Weights of a small self-supervised image encoder.
Training: 8900 steps, batches of 128.
Data: trained on capsule endoscopy frames (Kvasir-Capsule), 42238 training examples, 27.0 epochs.
Rows from block 4 of a small self-supervised image encoder, named by matrix and row number. Rows with one number belong to one neuron. Each number is 128 + 24 x the weight over its row's rms, rounded and kept within 0 to 255. All counts start at 0. Numbers have three digits each.
Before each neuron's rows are labels from the 100 images, of 14976, where the neuron reaches its largest size: "top examples" is what is common among them. Only what is clearly more common there than usual is listed. The data: capsule endoscopy frames (Kvasir-Capsule). In brackets: how many of the 100, against the usual share in percent.
# gate: MLP gate (model.blocks.4.mlp.gate.weight, 1152x384), inputs 308-383
# fc1: MLP up (model.blocks.4.mlp.fc1.weight, 1152x384), inputs 308-383
# fc2: MLP down (model.blocks.4.mlp.fc2.weight, 384x1152, transposed), outputs 308-383

top examples: finding: angiectasia (34 vs 1.8)
gate.432:136127130111133122147078100150120110128140134120125100154097129130122111132120161102129117092178126143088145093117143111146150123144128141125106137164116129139120132130165163132139090133126148076107114122133151129081157158157121
fc1.432:120139128117158150132196172097156164123130120135090139090164135146124130126138116146110130160122124120153107124118114142110102127127153134131148113107141109123159139134103103128092141117111119135136134124137078116184102086115131
fc2.432:164101115115155110155119104161109151130103169094137124139162142149136131155140144144075171101147163142075149087116131129094158125151099143141132144132130090109079129161123119099120094118127151130080094100128137123102147135135139

top examples: finding: angiectasia (38 vs 1.8)
gate.433:128118120106113147137142125129089107122116093129125113118140144144139122099085166115119115130116148130113138167136121161145118146126109157148072080154109145131107155127144122112122117113176116164116100162105165115108075149145154
fc1.433:174140082102156108137153121132121130157095137116090098122165153138086114146073146118134123129168118114116124104100111126161123131118117109132105106098125137124128132157144111173110155115103132105138175120109152145117145155140157
fc2.433:145106169166136116116082146113078172093117150146154116135130093124135153152107125140123144137139153158128160116108099100125107122156164125101118124109107139080104120114139115140115176150146121133082100153102146086132102063124124

top examples: finding: angiectasia (25 vs 1.8)
gate.86:057142123155136115145099124116101138121135127092149125138107115165110115111089117138162101105145130118087131098110133120099158095092119132173130103078095136149162101113101108148149158124118102117114117093130129168153100144089138
fc1.86:106099146148082144128109133149135147145100109118133150162143154108114127134132107137139130167140069129163128110139079122118092103110110098150132130142135139153141180112092108107155115115156125123149150071091087128130092138076172
fc2.86:152146165161128170083141193134084117121176133133101117089145100108145115148151142152133146144143155105143134126140118116138098089177107145139139107104129147158082140126131170181149112150113115093148163178136175111125139128168113

top examples: finding: pylorus (29 vs 3.4)
gate.79:182128101106156104110168102126116144151130114146079158110085060127094125149129151105122164112153121126143137193085152123133128146147101137103156121104095169149087095131115137113123175114149121141109113137139082103098179097106120
fc1.79:066139138149110145108093174132128127086126172111178091141148151093175123129107082159110141134137152133119088066151095131117102142105134141140116133158148104111127155130139117139152096125097131152127152128134155129153128150132119
fc2.79:157110132104134109136133102156138139179097081095124158119123072128142128175110126140115127142123119159117162183098112130112115119148100111118145094111091112112103092117151146114115189160123117149143079138115139098131154128165088

top examples: finding: reduced mucosal view (39 vs 6.2)
gate.562:121137159123158101188125126134175163077116146168202151142161149122113158106100169113145103113106146137107096138111105141144101176088148126095126102118122132120136097081139146153124097127138108119134115115136140109124151114097117
fc1.562:097159109142125138169133128125077121145160105082117125101089082093122116141103088066133156127128164129157155139103194125106146104125096122141109105136136110147100132121148131103148162077151126120158125141107147146128156126124116
fc2.562:163140156119121094109098114163161164152109150132149121157170168125125138149091138145128150091121149133097115169115102131154139128155149146128145167118159174103150134153128128141109099153088118113171117109136101117111096159077082

top examples: finding: ulcer (32 vs 1.6)
gate.145:110129128131139138144117135129130074148158146132093157115129129091168123101122141101112087131120095106129140135142169127149118160125145126111139113122183130139157120129140106131147116113106098155156171148171102144131154114150130
fc1.145:114072103149093142114191136098145145110128143100126115155139128141130139113097134137109146153130155146121138122137157103086147132145112123116142090153125104153120130150127115179122120091112078098140118141104148122161124170127122
fc2.145:129162127118114125142065132145113116149139144101128148134134097099156085149132130149147140132108106110143158152116148142122126137135145143151153164172156127117131144146129169087113149136153171133138088067113156150131159099109131

top examples: finding: lymphangiectasia (38 vs 1.3)
gate.536:110141123105082164130129172134119126113135140085105106102138174096089136126136159127124117128150138101122160126147115142142112115117119140149141100112074112112083077167168133128124135116149115171080145171120181149138117111116122
fc1.536:118137136140110158123129169144121126111135153113135089096153162095100157141131169132112122112106085097128133107143114130129085106116112145156151109097089115114078074176169131125127123105174119144088152163121161140168125119140123
fc2.536:134125118149114130145076108082085189164122129132112149101093103135123100132114108127115135113129135103077147084077126131114096124123138139132109135165176121151147110157135116178121129170147099117099114112130128107138139129164132

top examples: finding: pylorus (44 vs 3.4)
gate.92:153116146182130124157103152184128182127160145107121141147117091139094152097125137117092130113137124139089104105103142115135101125088103116120118133153130115122108084095119136143187126131092141121115134137169165118133077133106126
fc1.92:118100112146124165112144126120154079167118119129131106163172102146153100153132090124136102104081148138139156157081139145128161144150165107149103099160096138064122156116139125104126125086165122111117104150130114153134180134177069
fc2.92:131155125075150131142082115143129165123110145125146163108078161144099146150101128119110095125128095135121111108147138166125093161108131157114147155158164129130119128154113139134104120111142162149114103129136087136131104147132117

top examples: finding: ileocecal valve (32 vs 8.8)
gate.456:109109170159095122146138150080101119136118111117147132125115151127108132092099072098155148131165136165133151086141171111157175129121098101163118160174144164121129124126116142158122163102123145174095167101136126161138141126098139
fc1.456:124086132147097095147131175092100129123109101129129140109126148137111099081121121125128142116148126158108157120151132112149180093079123130147109194142130155107123135142121152146112149135136104167084166120122131154126137138124165
fc2.456:129162111145114107129138095099125150124127083103142109127161148138133129135197093105158126110133125135097130109087163112134146156145124115151141153169114116096147146087175118136092089131090129135157090123134189127170121134125107

top examples: finding: ulcer (34 vs 1.6)
gate.127:139115159146121133119127111164109106109161116144121113122159146135159156121130135085145140179116123149107107141131117143170124142136111116157121118131121122103159170125115129091143091141120134148147137102142170110120122129116110
fc1.127:119140105083120111122145141108132174141107137091105116142105094104104093103145110156134129098137154126121147118144158109094101112128139119111144145107127146171104082136149164171121140108153132108100097146124062134133139126164142
fc2.127:153157133138118100144123127124134130127081100106115157133148156120092118116118077157114087171070165132142140126106093125127113125105119114136170127159148103158131152149141135146119120124108112131138135148121167129137112074140137

top examples: finding: blood fresh (30 vs 0.9)
gate.631:141137142121110118120123133170145106087123133136105102093141146154160141120120109071125119116120117105127122124139092181112178161136113148154128128133127140128126099106128143129094129107144157133138140135122089163139122123114123
fc1.631:104144175111098093131138153169110110119109101147118171086121185110169125139161131109176142163097124161163105132150138144113150134143139130122070138110117186118164094078105139146123173127125106125084136099109168143137136142112137
fc2.631:155105086123138142123134105105142150130104100114171091101153140138144095128170147138141131117164145139101115146119130118121163091120128119129166104165134143100095140118122084131120088124131168130166121110154175160133128150095121

top examples: finding: angiectasia (31 vs 1.8)
gate.592:103104089126114136139083087158117117139116141152085167108164111130103095118123151121140136140141167144165163161091152137137089115122161144122122135080124121119154103115124101159127116146084143136125118145166082115120146117104103
fc1.592:099106138125094143098122112137145126129105128148128159129081122121115126144084148102121150129139088115129127132129109127107115166147166098111151097122122107113131125156090168120154102080089090129131163132135155106134105149123085
fc2.592:109137099122121133144138103128101157130141128128103125154107137113139131085131110087136130069146128115151106149128159162109130119108124103183092113114108178114112127104126120138124135116145127109162140105146104126151112111147136

top examples: finding: reduced mucosal view (34 vs 6.2)
gate.730:178152101115113156109126108143144160157068142104109113121096137120102158115114139129141118132173122127147129164156134114150094142091129101127087123144115136131113155143137100139122129183137099186120066131134104124148151143153142
fc1.730:147108157088095150103151150149134087132135128113104144146116157144111121129154099122123125116128101156102102129151106115134107152101156135129128133108137115126092138155178127129107134154113098185163101128125117125137080118125124
fc2.730:164126161137125136130126111117108145130094094115136158141133102141126135120144106141135151146151121127113123177102142109086109158087107116177133095139138149140124112152144107121123131129162126136160141150084172134170167156171136

top examples: finding: reduced mucosal view (26 vs 6.2)
gate.634:130104138182124154071164125097125152121116116111127138136136156135142128106116166140088142118092118125147184118181145122110135093122138154107089138130129128154161171113161126164159136146121104178131127119097098156150128154127125
fc1.634:103117136158134147089156126100119149120130128110103121091156162158141116121075137135093144090106120103152189108151150102142151115134143146122120121162143142155137179128181114119142122127125139143093128149096159138158135162127102
fc2.634:127151125142158105196112122111122135111112093122125107111141130109089140169168133144124127113153181126087066170145069123148174112123117103156115130152105140129145131132113126112111072101095099123156099144104147148094150140125148

top examples: finding: blood fresh (71 vs 0.9); finding: ileocecal valve (29 vs 8.8)
gate.749:119120146115147132131123143124138069141121114128134129113162106126119137160173116138154160106132136120132143106147110092115126122139196105146135104141120157107110140093111124130110137147110141142155181110055114103102175132112153
fc1.749:135131127131132150121142099122140149126138137109139134148102171135139171113107129139129115129113118089115150145105145153138127131107098117120135128124129092162162095172111097135138164144178145118142088153172150121140125137141134
fc2.749:132130140167116165110136107132087132124093191079167114114135098121191129137104123121174130140133107148106085133119081098158176117108128124141147134135134111121116113129135110123116173117086129183146128141117127128097103133150120

top examples: finding: angiectasia (33 vs 1.8)
gate.235:139117107106121133108117127162080114154108124130117137091104149134141112079126130127117096073125131102121133137118133156155133142135125118154143123136119144085112106123120166128143072169117134105103121157119129070108115147113136
fc1.235:114121158103143138120144118068152135115143130129151122125156122140150148163120131155159126143146124144143120102136135103128088122114150117117098124135096130165151091141136121160071178104160086108144113106106143162173172087135133
fc2.235:125143080132116092107139105159116142156104132134133139125111137127154116090155114132128162102143129130130108146140150113081158132157094108131151136106167094089089159151110108098174152164116135120090115129113116095125112155104151

top examples: finding: lymphangiectasia (37 vs 1.3)
gate.609:115155096127117176118156129119158135114141098072146146097166106112089115145174111121114112111138092124110130119122104152103114100109157126106141062102120094137087173148165103138097152128150107142116102107139132132128131115102133
fc1.609:139083132098121097153113109116114146149138139189114108178116176130173126129097147123139125141136168114153129152132151114126151144146118144120107187162145173126170121068092135121158123146106124124160121140101111126103117137173131
fc2.609:125104138125130128137177114100146103157134127129127154170111161117134151153141160117162099148130119139149138175155142106092155154104116089138144122100145104110109156127157154102137143110116107156159129132116142101122109118103139

top examples: finding: blood fresh (45 vs 0.9); finding: ileocecal valve (33 vs 8.8)
gate.728:151104140113110177086132146157123176164105105120129100096110110120133122151161116114155109139125147127180155128086140144121146126122116098127079130098140163124136135114151121114115104134096135110109136089130119145109127137103099
fc1.728:113139145136105148065122113175146174121123135122107105102136094125116131145121116125153178152145130149164153128107132152096156164110154140128142129061144089172157127136133154130149140111100127095119121115154075098095105120168148
fc2.728:120089130105088132153079146129111114159093130140138181095145135131146089130097108138115138113138167103093101096125172163101124111102142157118153155120109140127088145121145118159116131143117114153136099089115147104147126164163170

top examples: finding: pylorus (44 vs 3.4)
gate.450:120114145110126170126107149134125143145118122154097119181113111127118124152082114122095141137178155117109124112172164112142148128077149141117109161119162113125116142110141060161110145152103100102156136154115124118149094095103116
fc1.450:163143125100146127112137158110140127149135137129112113134109179134180107093132140128159110095109095097152142140110123126100110140123156139125104143097113137116091154161101137139099108125172102113122129168093132106151148135161126
fc2.450:097131147107127124147124093137104104096141127137137123129135112135110134122133100156167139157109104181156116113146137185117139109100121115135138134147125135111119169158172153086102128136099109112145135103115143154116121096147156

top examples: finding: ileocecal valve (92 vs 8.8)
gate.519:096176125156132127116126177124171132093113106120109099164121123095138159139110131102113117126137129122120160130133146150129142111135124113118112108133122077097163137123149114167136078100135119135123143115093126149106118115111114
fc1.519:079186106140138156141123150133148145101125107131107100122131138099118119156102126080117132132128122118113143152088143149139136138123153140126141101151114071121152144107143154157128069102124146124128142125081134108099128123121103
fc2.519:113168141111155131097119133156112118159138109132120133105110126114111106147112176139128140143122121113154135114141102132103119152148090091127100108118133096139168153159099098157151118150141169109152135089121135174135080114132072

top examples: finding: ulcer (27 vs 1.6)
gate.285:155139098109112096124091097183127097109141124140103117091130148136128115119110154136094135163131146106073112100145110191136145129098114156057113121159153167096128166124111097129153130122117085150104123116117112141108153127139110
fc1.285:136149142164107136131114131073117164083185149113163129186121159147140107168151175173131120144140096167138158120127146124135104148150116145113114120110132083150143113161102163114088136126128117105137091111136132153147129120098143
fc2.285:117170144136101140156128127129127138099165164163086149134121142115094118118111092131150134145122134085150117123164163128151114124157157120126139144121130126134088111114092108147145153101160138117095143168157140122125115127134149

top examples: finding: lymphangiectasia (50 vs 1.3)
gate.260:106162104101100166125127125098110138109118124097121113099148150090119116106153120165066127141150116118122143135154113143115097127093149131148162111127120090090097086150146116131106154132104137126107135167136152153154134127154110
fc1.260:105137102149102138115121128102137106083129101097138114101133136124112121146169145128064098133135103107121171108119136138130106130125105110146155124112131098115098073154164116118091144115147125137105122149137131145156168120110087
fc2.260:163116115162131159158122135123127162174109082111140151116136109111117125124102107134097123098159132114077119084105137149100099091121129169127130131175177142123113120147124105166117136118126106124099110111122137126193141121144132

top examples: finding: angiectasia (39 vs 1.8)
gate.594:100129142139094158115101081129115140172138100140144130125103126133162091112095179114133138105122111108118178072156140090143126143121113129095153123124159127088158099136190118132117123119116131155130175103161137081119148136112125
fc1.594:120135102143136115091183122122124140125148169136113116168139145116131104126122190088137148127115133103114087145098112097127126129140115159111118137102143133121141099085144042135107120112131125156129127097169133102106106133116115
fc2.594:129140153127134119156105144120115188098174107091116082146154141140139104143114127171105124127127138123126161078143126124106112117155128120116131129104168114142096097113144136120107158125156103148137122090117140129164101134109125