config = dict(
    projector_hidden=1024,
    lr=0.036,
    epochs=27.0,
)
Rows from block 3 of a small self-supervised image encoder, named by matrix and row number. Rows with one number belong to one neuron. Each number is 50 + 12 x the weight over its row's rms, rounded and kept within 0 to 99. All counts start at 0.
After each neuron's rows are labels from the 100 images, of 14976, where the neuron reaches its largest size: "top examples" is what is common among them. Only what is clearly more common there than usual is listed. The data: capsule endoscopy frames (Kvasir-Capsule). In brackets: how many of the 100.
# gate: MLP gate (model.blocks.3.mlp.gate.weight, 1152x384), inputs 156-181
# fc1: MLP up (model.blocks.3.mlp.fc1.weight, 1152x384), inputs 156-181
# fc2: MLP down (model.blocks.3.mlp.fc2.weight, 384x1152, transposed), outputs 156-181

gate.166:49 51 50 47 46 40 52 69 41 24 66 71 32 73 51 63 33 44 35 43 36 51 65 67 69 47
fc1.166:49 25 49 54 64 49 48 30 42 61 44 39 75 42 57 25 58 56 75 47 63 47 53 40 37 47
fc2.166:64 51 60 62 51 24 63 65 25 52 55 44 48 39 70 52 30 54 40 32 51 37 37 56 46 53
top examples: finding: pylorus (32)

gate.619:28 50 57 55 71 39 41 33 73 51 54 49 64 50 72 44 48 54 70 51 59 65 58 42 60 35
fc1.619:40 51 42 40 68 49 51 40 59 44 67 34 25 49 64 39 40 47 58 39 33 53 46 47 38 23
fc2.619:46 45 70 60 48 35 39 72 34 50 34 65 64 46 27 62 51 57 41 24 59 43 50 54 44 51
top examples: finding: foreign body (27)

gate.274:51 73 67 68 39 53 46 56 60 66 48 56 79 71 56 55 51 28 55 65 58 38 48 52 43 41
fc1.274:45 41 60 82 54 51 29 48 62 59 56 62 62 40 61 61 46 34 63 37 70 22 52 60 32 43
fc2.274:42 48 49 68 30 47 64 52 51 42 24 28 42 59 68 33 53 61 51 67 46 67 51 59 64 59
top examples: finding: ileocecal valve (39)

gate.358:61 38 62 53 61 44 70 43 61 57 65 42 45 36 43 74 46 65 77 57 81 63 71 29 28 62
fc1.358:37 24 59 37 69 31 53 42 44 69 32 59 46 69 54 45 57 53 42 52 45 37 55 38 59 54
fc2.358:52 53 28 42 27 43 50 49 44 21 42 50 52 56 49 62 49 32 44 62 49 23 40 44 56 42
top examples: finding: blood fresh (30)

gate.310:50 43 32 54 47 53 56 42 57 47 74 43 56 37 57 60 59 38 59 26 61 56 54 50 47 58
fc1.310:36 50 50 61 30 71 58 54 63 47 63 44 42 42 48 60 44 36 66 38 50 54 56 48 43 63
fc2.310:72 46 49 38 29 35 61 64 58 46 31 66 46 41 47 51 62 26 25 38 65 70 50 54 66 53
top examples: finding: blood fresh (25)

gate.159:30 51 60 69 31 63 68 51 58 41 42 38 49 65 33 29 47 59 28 53 41 41 42 34 44 38
fc1.159:64 57 51 59 79 67 43 51 65 28 47 35 49 49 42 48 56 41 57 51 56 36 34 41 46 52
fc2.159:63 17 42 40 31 14 47 61 31 56 53 66 50 54 61 44 38 42 49 17 44 56 49 47 61 54
top examples: finding: ileocecal valve (31)

gate.753:55 39 69 58 39 24 54 47 28 25 54 53 33 33 53 51 55 50 32 38 45 58 59 53 42 63
fc1.753:55 58 44 55 56 74 37 54 47 80 42 33 56 53 56 62 41 39 75 56 50 49 56 40 69 29
fc2.753:54 26 42 46 54 44 42 54 53 49 56 70 61 42 39 56 50 43 43 32 32 26 26 56 35 48
top examples: finding: reduced mucosal view (39); finding: ileocecal valve (27)

gate.469:58 34 47 68 61 45 47 55 60 55 44 43 81 19 44 48 56 56 19 41 50 34 51 47 38 49
fc1.469:37 33 45 66 47 60 52 54 69 67 47 52 71 47 65 44 39 43 59 40 49 39 48 56 30 61
fc2.469:62 56 52 60 38 17 55 49 58 45 36 55 55 47 31 38 49 53 50 32 34 80 25 38 74 47
top examples: finding: ileocecal valve (39)

gate.65:54 43 52 51 72 29 74 65 55 80 56 41 57 59 41 36 60 49 40 37 38 49 43 66 41 44
fc1.65:59 35 33 32 63 35 79 62 48 62 56 35 68 42 44 38 73 46 44 28 59 35 34 59 43 43
fc2.65:50 38 75 65 50 39 48 56 58 31 31 60 37 41 12 37 38 46 44 36 45 41 45 49 37 68
top examples: finding: ulcer (27)

gate.561:70 47 40 38 36 65 55 43 56 42 67 54 65 46 39 71 46 44 44 44 53 42 61 45 75 41
fc1.561:46 34 50 58 41 38 57 41 41 49 41 64 59 43 46 39 67 74 52 50 61 37 53 63 37 47
fc2.561:46 53 29 41 44 52 52 52 32 54 43 74 52 53 69 43 54 44 38 66 65 60 49 50 29 61
top examples: finding: angiectasia (30)

gate.302:60 46 70 52 59 50 51 52 65 36 43 43 27 54 41 44 54 67 49 49 40 58 43 54 28 56
fc1.302:45 68 68 52 43 54 58 26 35 53 40 43 49 78 27 42 46 53 34 21 62 42 27 71 59 54
fc2.302:71 65 47 26 34 55 42 63 64 35 60 44 60 47 58 46 44 51 44 72 35 47 60 57 53 38
top examples: finding: ileocecal valve (39); finding: reduced mucosal view (34)

gate.589:63 45 60 51 66 65 63 53 43 41 55 68 64 69 47 66 51 25 22 39 47 54 42 57 38 49
fc1.589:65 29 60 54 64 64 54 39 40 36 54 44 56 74 70 62 49 35 33 56 61 46 61 55 48 55
fc2.589:60 55 48 40 50 33 38 59 47 38 59 66 59 44 59 66 40 62 29 38 39 57 41 44 59 35
top examples: finding: pylorus (37)

gate.658:33 48 50 41 20 48 47 45 36 40 48 42 46 65 49 62 27 40 39 49 31 59 20 63 77 44
fc1.658:42 70 40 44 52 34 52 41 51 52 55 44 28 56 45 72 45 42 54 47 55 65 59 39 59 49
fc2.658:49 40 54 39 35 36 43 43 51 40 46 51 45 63 37 56 34 42 34 41 38 48 28 69 50 50
top examples: finding: blood fresh (25)

gate.633:37 62 50 36 67 63 35 38 47 35 55 48 59 57 25 28 42 54 45 31 44 42 44 34 46 44
fc1.633:61 51 40 53 47 50 46 52 60 70 60 48 46 44 71 52 58 57 59 63 68 69 53 68 44 62
fc2.633:64 52 46 41 29 53 56 47 54 54 30 55 67 43 61 43 56 38 57 48 74 75 53 36 48 51
top examples: finding: pylorus (57)

gate.209:44 35 54 68 51 49 51 45 47 38 79 73 68 75 61 63 60 47 59 44 40 34 36 43 68 57
fc1.209:44 32 61 74 52 41 54 45 56 50 79 64 68 61 45 60 51 45 66 51 36 35 34 47 55 54
fc2.209:56 36 35 38 37 40 64 28 48 79 43 38 59 65 41 41 38 45 35 58 32 71 58 70 43 47
top examples: finding: ulcer (25)

gate.77:70 46 43 73 64 33 56 35 58 75 68 61 43 64 48 58 56 44 47 41 28 35 43 61 55 44
fc1.77:33 45 71 48 53 64 53 58 58 31 19 29 51 25 42 36 46 50 39 44 68 57 59 36 38 54
fc2.77:64 37 41 78 45 52 54 66 33 61 73 69 53 58 38 28 28 60 56 46 54 35 37 39 52 61
top examples: finding: pylorus (30)

gate.47:38 83 62 49 45 44 37 43 41 47 42 37 77 38 36 44 47 50 33 48 57 41 20 49 31 62
fc1.47:73 36 33 54 28 54 70 48 44 51 34 55 52 46 50 42 72 64 59 46 35 69 36 60 43 50
fc2.47:47 56 86 50 48 17 53 57 44 22 45 44 58 35 43 38 31 56 44 29 47 59 40 58 55 52
top examples: finding: blood fresh (53); finding: ileocecal valve (34)

gate.289:28 72 29 47 71 53 40 59 22 33 60 66 41 55 40 42 44 59 49 26 48 45 65 43 53 34
fc1.289:54 38 57 52 33 57 63 34 47 59 54 40 64 65 75 51 71 37 53 61 66 55 46 66 47 52
fc2.289:56 50 18 52 57 27 50 52 43 55 44 75 48 36 39 51 43 56 37 47 47 58 29 35 45 55
top examples: finding: reduced mucosal view (61)

gate.637:59 75 42 60 47 41 30 55 27 61 80 52 42 36 49 54 44 50 65 70 25 57 58 37 41 62
fc1.637:60 59 48 68 39 63 49 48 45 54 76 57 48 29 63 67 58 58 59 55 19 42 64 53 61 57
fc2.637:47 50 64 57 63 31 41 45 53 46 53 43 52 54 48 46 51 59 54 41 59 82 44 30 45 51
top examples: finding: ileocecal valve (71)

gate.200:70 46 52 43 52 60 47 44 54 57 39 30 49 54 49 52 49 61 58 65 16 27 51 42 29 56
fc1.200:40 64 40 52 36 52 70 70 49 59 50 66 37 50 43 39 37 38 69 35 62 55 68 41 42 46
fc2.200:50 33 61 52 67 74 41 41 37 34 45 30 65 65 53 44 70 52 55 62 33 54 28 61 52 55
top examples: finding: ileocecal valve (44)

gate.475:61 55 44 52 31 59 53 42 53 39 58 60 48 59 31 42 86 83 54 54 52 53 57 54 51 29
fc1.475:38 51 52 48 69 59 45 42 46 50 28 22 55 43 54 74 40 40 58 63 54 45 43 47 40 47
fc2.475:79 46 44 67 39 38 53 63 39 53 68 62 47 39 40 42 42 51 49 18 55 53 39 56 69 36
top examples: finding: ileocecal valve (51)

gate.57:69 66 44 58 42 50 67 45 51 55 67 45 30 32 44 55 44 45 58 74 42 38 27 70 39 39
fc1.57:65 36 30 58 45 73 59 58 65 73 49 25 59 39 44 53 40 44 21 59 51 33 55 43 64 49
fc2.57:84 46 51 44 46 33 62 44 36 37 42 69 50 40 35 41 38 57 50 27 66 40 41 50 44 52
top examples: finding: blood fresh (25)

gate.450:49 50 56 44 56 56 54 49 45 47 75 57 43 52 74 68 37 56 37 56 52 36 75 53 46 64
fc1.450:38 57 63 52 49 52 56 54 26 63 68 64 41 53 64 66 57 41 36 54 63 42 62 47 47 59
fc2.450:52 69 29 49 32 50 27 35 68 36 54 76 48 44 33 74 62 47 43 49 39 58 53 56 40 54
top examples: finding: pylorus (38); finding: lymphangiectasia (32)

gate.568:43 52 42 82 67 57 53 59 56 64 44 61 48 34 48 47 55 37 35 51 28 58 47 47 49 61
fc1.568:49 52 35 48 48 48 51 41 48 42 65 59 59 43 45 47 45 61 48 39 58 45 38 62 47 45
fc2.568:60 61 64 39 58 59 53 44 58 27 42 56 70 57 47 51 52 50 56 32 37 57 47 47 55 56
top examples: finding: pylorus (33)

gate.179:74 47 55 43 38 52 41 22 63 61 58 39 44 49 25 48 35 33 52 44 61 43 56 49 61 37
fc1.179:50 56 51 27 44 43 35 38 62 75 48 32 45 50 17 50 43 51 38 46 60 47 47 61 70 41
fc2.179:45 53 51 58 45 41 68 64 27 36 59 76 50 42 54 52 50 51 49 32 50 35 46 58 67 36
top examples: finding: blood fresh (31)

gate.477:57 36 43 60 52 47 61 55 59 39 60 45 50 62 47 56 53 46 55 54 39 73 36 38 48 56
fc1.477:78 41 55 53 29 42 55 42 85 46 58 51 60 34 41 57 55 47 56 35 49 70 52 32 42 59
fc2.477:29 63 59 40 73 48 52 64 18 40 45 65 50 60 61 45 64 84 68 58 63 26 70 50 57 54
top examples: finding: foreign body (29)

gate.433:55 42 39 70 57 44 37 64 59 57 62 35 40 36 46 52 53 63 27 65 62 57 61 40 45 46
fc1.433:47 59 57 33 37 59 69 60 44 79 28 56 53 34 35 38 28 32 76 34 40 69 72 63 48 36
fc2.433:56 34 44 36 39 66 36 37 49 30 51 50 43 44 52 53 21 53 68 63 47 43 36 54 50 63
top examples: finding: ileocecal valve (72)

gate.737:39 51 37 61 32 32 63 40 62 50 45 59 36 40 20 64 46 42 38 33 38 55 50 40 71 40
fc1.737:40 45 52 56 34 64 48 51 70 50 57 46 36 53 24 69 50 43 46 53 33 46 64 35 77 44
fc2.737:64 42 56 45 78 32 24 71 37 57 47 49 74 51 63 38 24 62 49 62 56 45 43 66 54 52
top examples: finding: foreign body (25)

gate.192:44 51 38 38 54 64 64 54 67 63 59 71 55 58 76 58 54 56 59 55 33 62 59 31 56 57
fc1.192:41 39 46 57 41 37 49 63 49 70 59 65 50 53 54 60 36 56 66 54 48 66 75 52 46 56
fc2.192:50 44 40 44 46 52 62 45 50 44 23 54 60 35 65 41 42 68 52 43 34 61 56 52 60 46
top examples: finding: blood fresh (34)

gate.683:55 54 35 58 60 53 48 37 45 49 39 60 50 69 35 40 34 61 50 62 40 46 44 43 56 57
fc1.683:44 54 35 38 53 59 31 38 53 43 40 47 49 68 36 57 30 54 50 63 43 46 38 49 56 45
fc2.683:35 52 67 64 52 37 36 33 17 45 61 58 48 36 58 27 30 67 64 44 39 57 63 74 45 52
top examples: finding: pylorus (25)

gate.234:50 45 47 38 47 63 57 26 54 63 40 61 49 46 47 62 26 31 54 46 54 35 53 48 48 52
fc1.234:71 70 63 39 48 44 53 43 32 32 41 52 49 56 36 53 54 55 59 34 46 45 33 52 39 57
fc2.234:63 33 59 75 74 53 29 26 31 66 44 26 41 47 45 41 66 32 50 48 58 53 60 64 56 45
top examples: finding: ileocecal valve (57)

gate.139:45 45 48 56 46 55 42 59 59 48 70 36 38 65 66 50 35 40 42 64 35 58 46 48 58 35
fc1.139:30 70 42 64 39 60 57 66 60 40 50 43 28 67 74 71 34 35 26 59 34 51 40 39 65 44
fc2.139:46 46 45 51 51 51 43 51 47 31 34 63 40 63 25 52 27 51 45 43 35 55 44 56 57 56
top examples: finding: lymphangiectasia (28); finding: ileocecal valve (28)

gate.2:51 48 63 59 49 60 63 57 29 57 39 47 64 62 48 61 54 75 74 44 54 58 45 55 45 48
fc1.2:45 44 25 62 58 34 61 37 59 56 47 43 42 45 57 45 57 28 25 43 64 47 36 34 54 49
fc2.2:59 51 46 24 39 65 69 56 31 34 60 46 66 53 49 53 45 46 60 56 42 60 64 58 57 46
top examples: finding: blood fresh (27)

gate.110:67 51 68 67 27 63 49 55 28 62 59 62 28 49 67 61 69 46 47 60 34 50 35 41 53 52
fc1.110:56 37 56 37 39 53 59 37 48 48 65 44 53 69 45 23 28 33 39 40 38 52 35 45 54 49
fc2.110:58 48 62 38 41 34 45 76 52 43 49 63 42 46 54 45 56 57 49 52 56 38 59 29 49 51
top examples: finding: pylorus (25)

gate.213:43 57 49 35 57 63 70 25 41 68 30 39 43 59 77 44 46 33 46 22 33 61 38 52 46 37
fc1.213:41 39 55 43 62 55 56 31 38 55 68 18 36 44 44 36 51 53 60 49 45 68 51 42 51 24
fc2.213:46 44 56 66 56 48 43 54 74 41 60 46 49 41 67 63 48 46 54 59 51 47 50 32 50 44
top examples: finding: foreign body (31)

gate.319:52 58 55 39 47 55 42 50 63 14 51 53 38 58 60 73 31 42 35 49 43 41 73 53 50 67
fc1.319:45 75 56 34 33 47 45 66 58 41 57 59 41 48 54 65 37 30 31 41 40 41 70 61 50 68
fc2.319:33 66 41 55 42 54 32 43 65 37 61 65 48 59 45 67 65 57 44 61 44 37 39 61 48 47
top examples: finding: pylorus (48)

gate.295:41 59 50 65 66 32 54 52 65 44 55 27 37 60 48 55 42 44 38 60 20 64 63 57 32 55
fc1.295:59 45 54 37 64 66 37 33 43 38 68 46 32 31 45 51 79 63 50 34 42 59 58 42 68 53
fc2.295:45 60 47 51 46 38 61 67 36 57 56 54 69 54 59 56 34 56 33 51 70 38 39 62 40 50
top examples: finding: foreign body (28)

gate.546:47 60 41 68 59 46 52 55 45 67 68 45 52 62 46 70 40 46 41 47 45 28 47 50 54 57
fc1.546:38 53 31 60 48 36 52 66 60 74 62 53 56 43 48 69 33 34 36 46 49 38 49 58 43 53
fc2.546:63 67 46 66 44 50 35 55 54 45 43 70 44 42 37 51 51 62 44 41 31 51 49 63 75 57
top examples: finding: lymphangiectasia (35)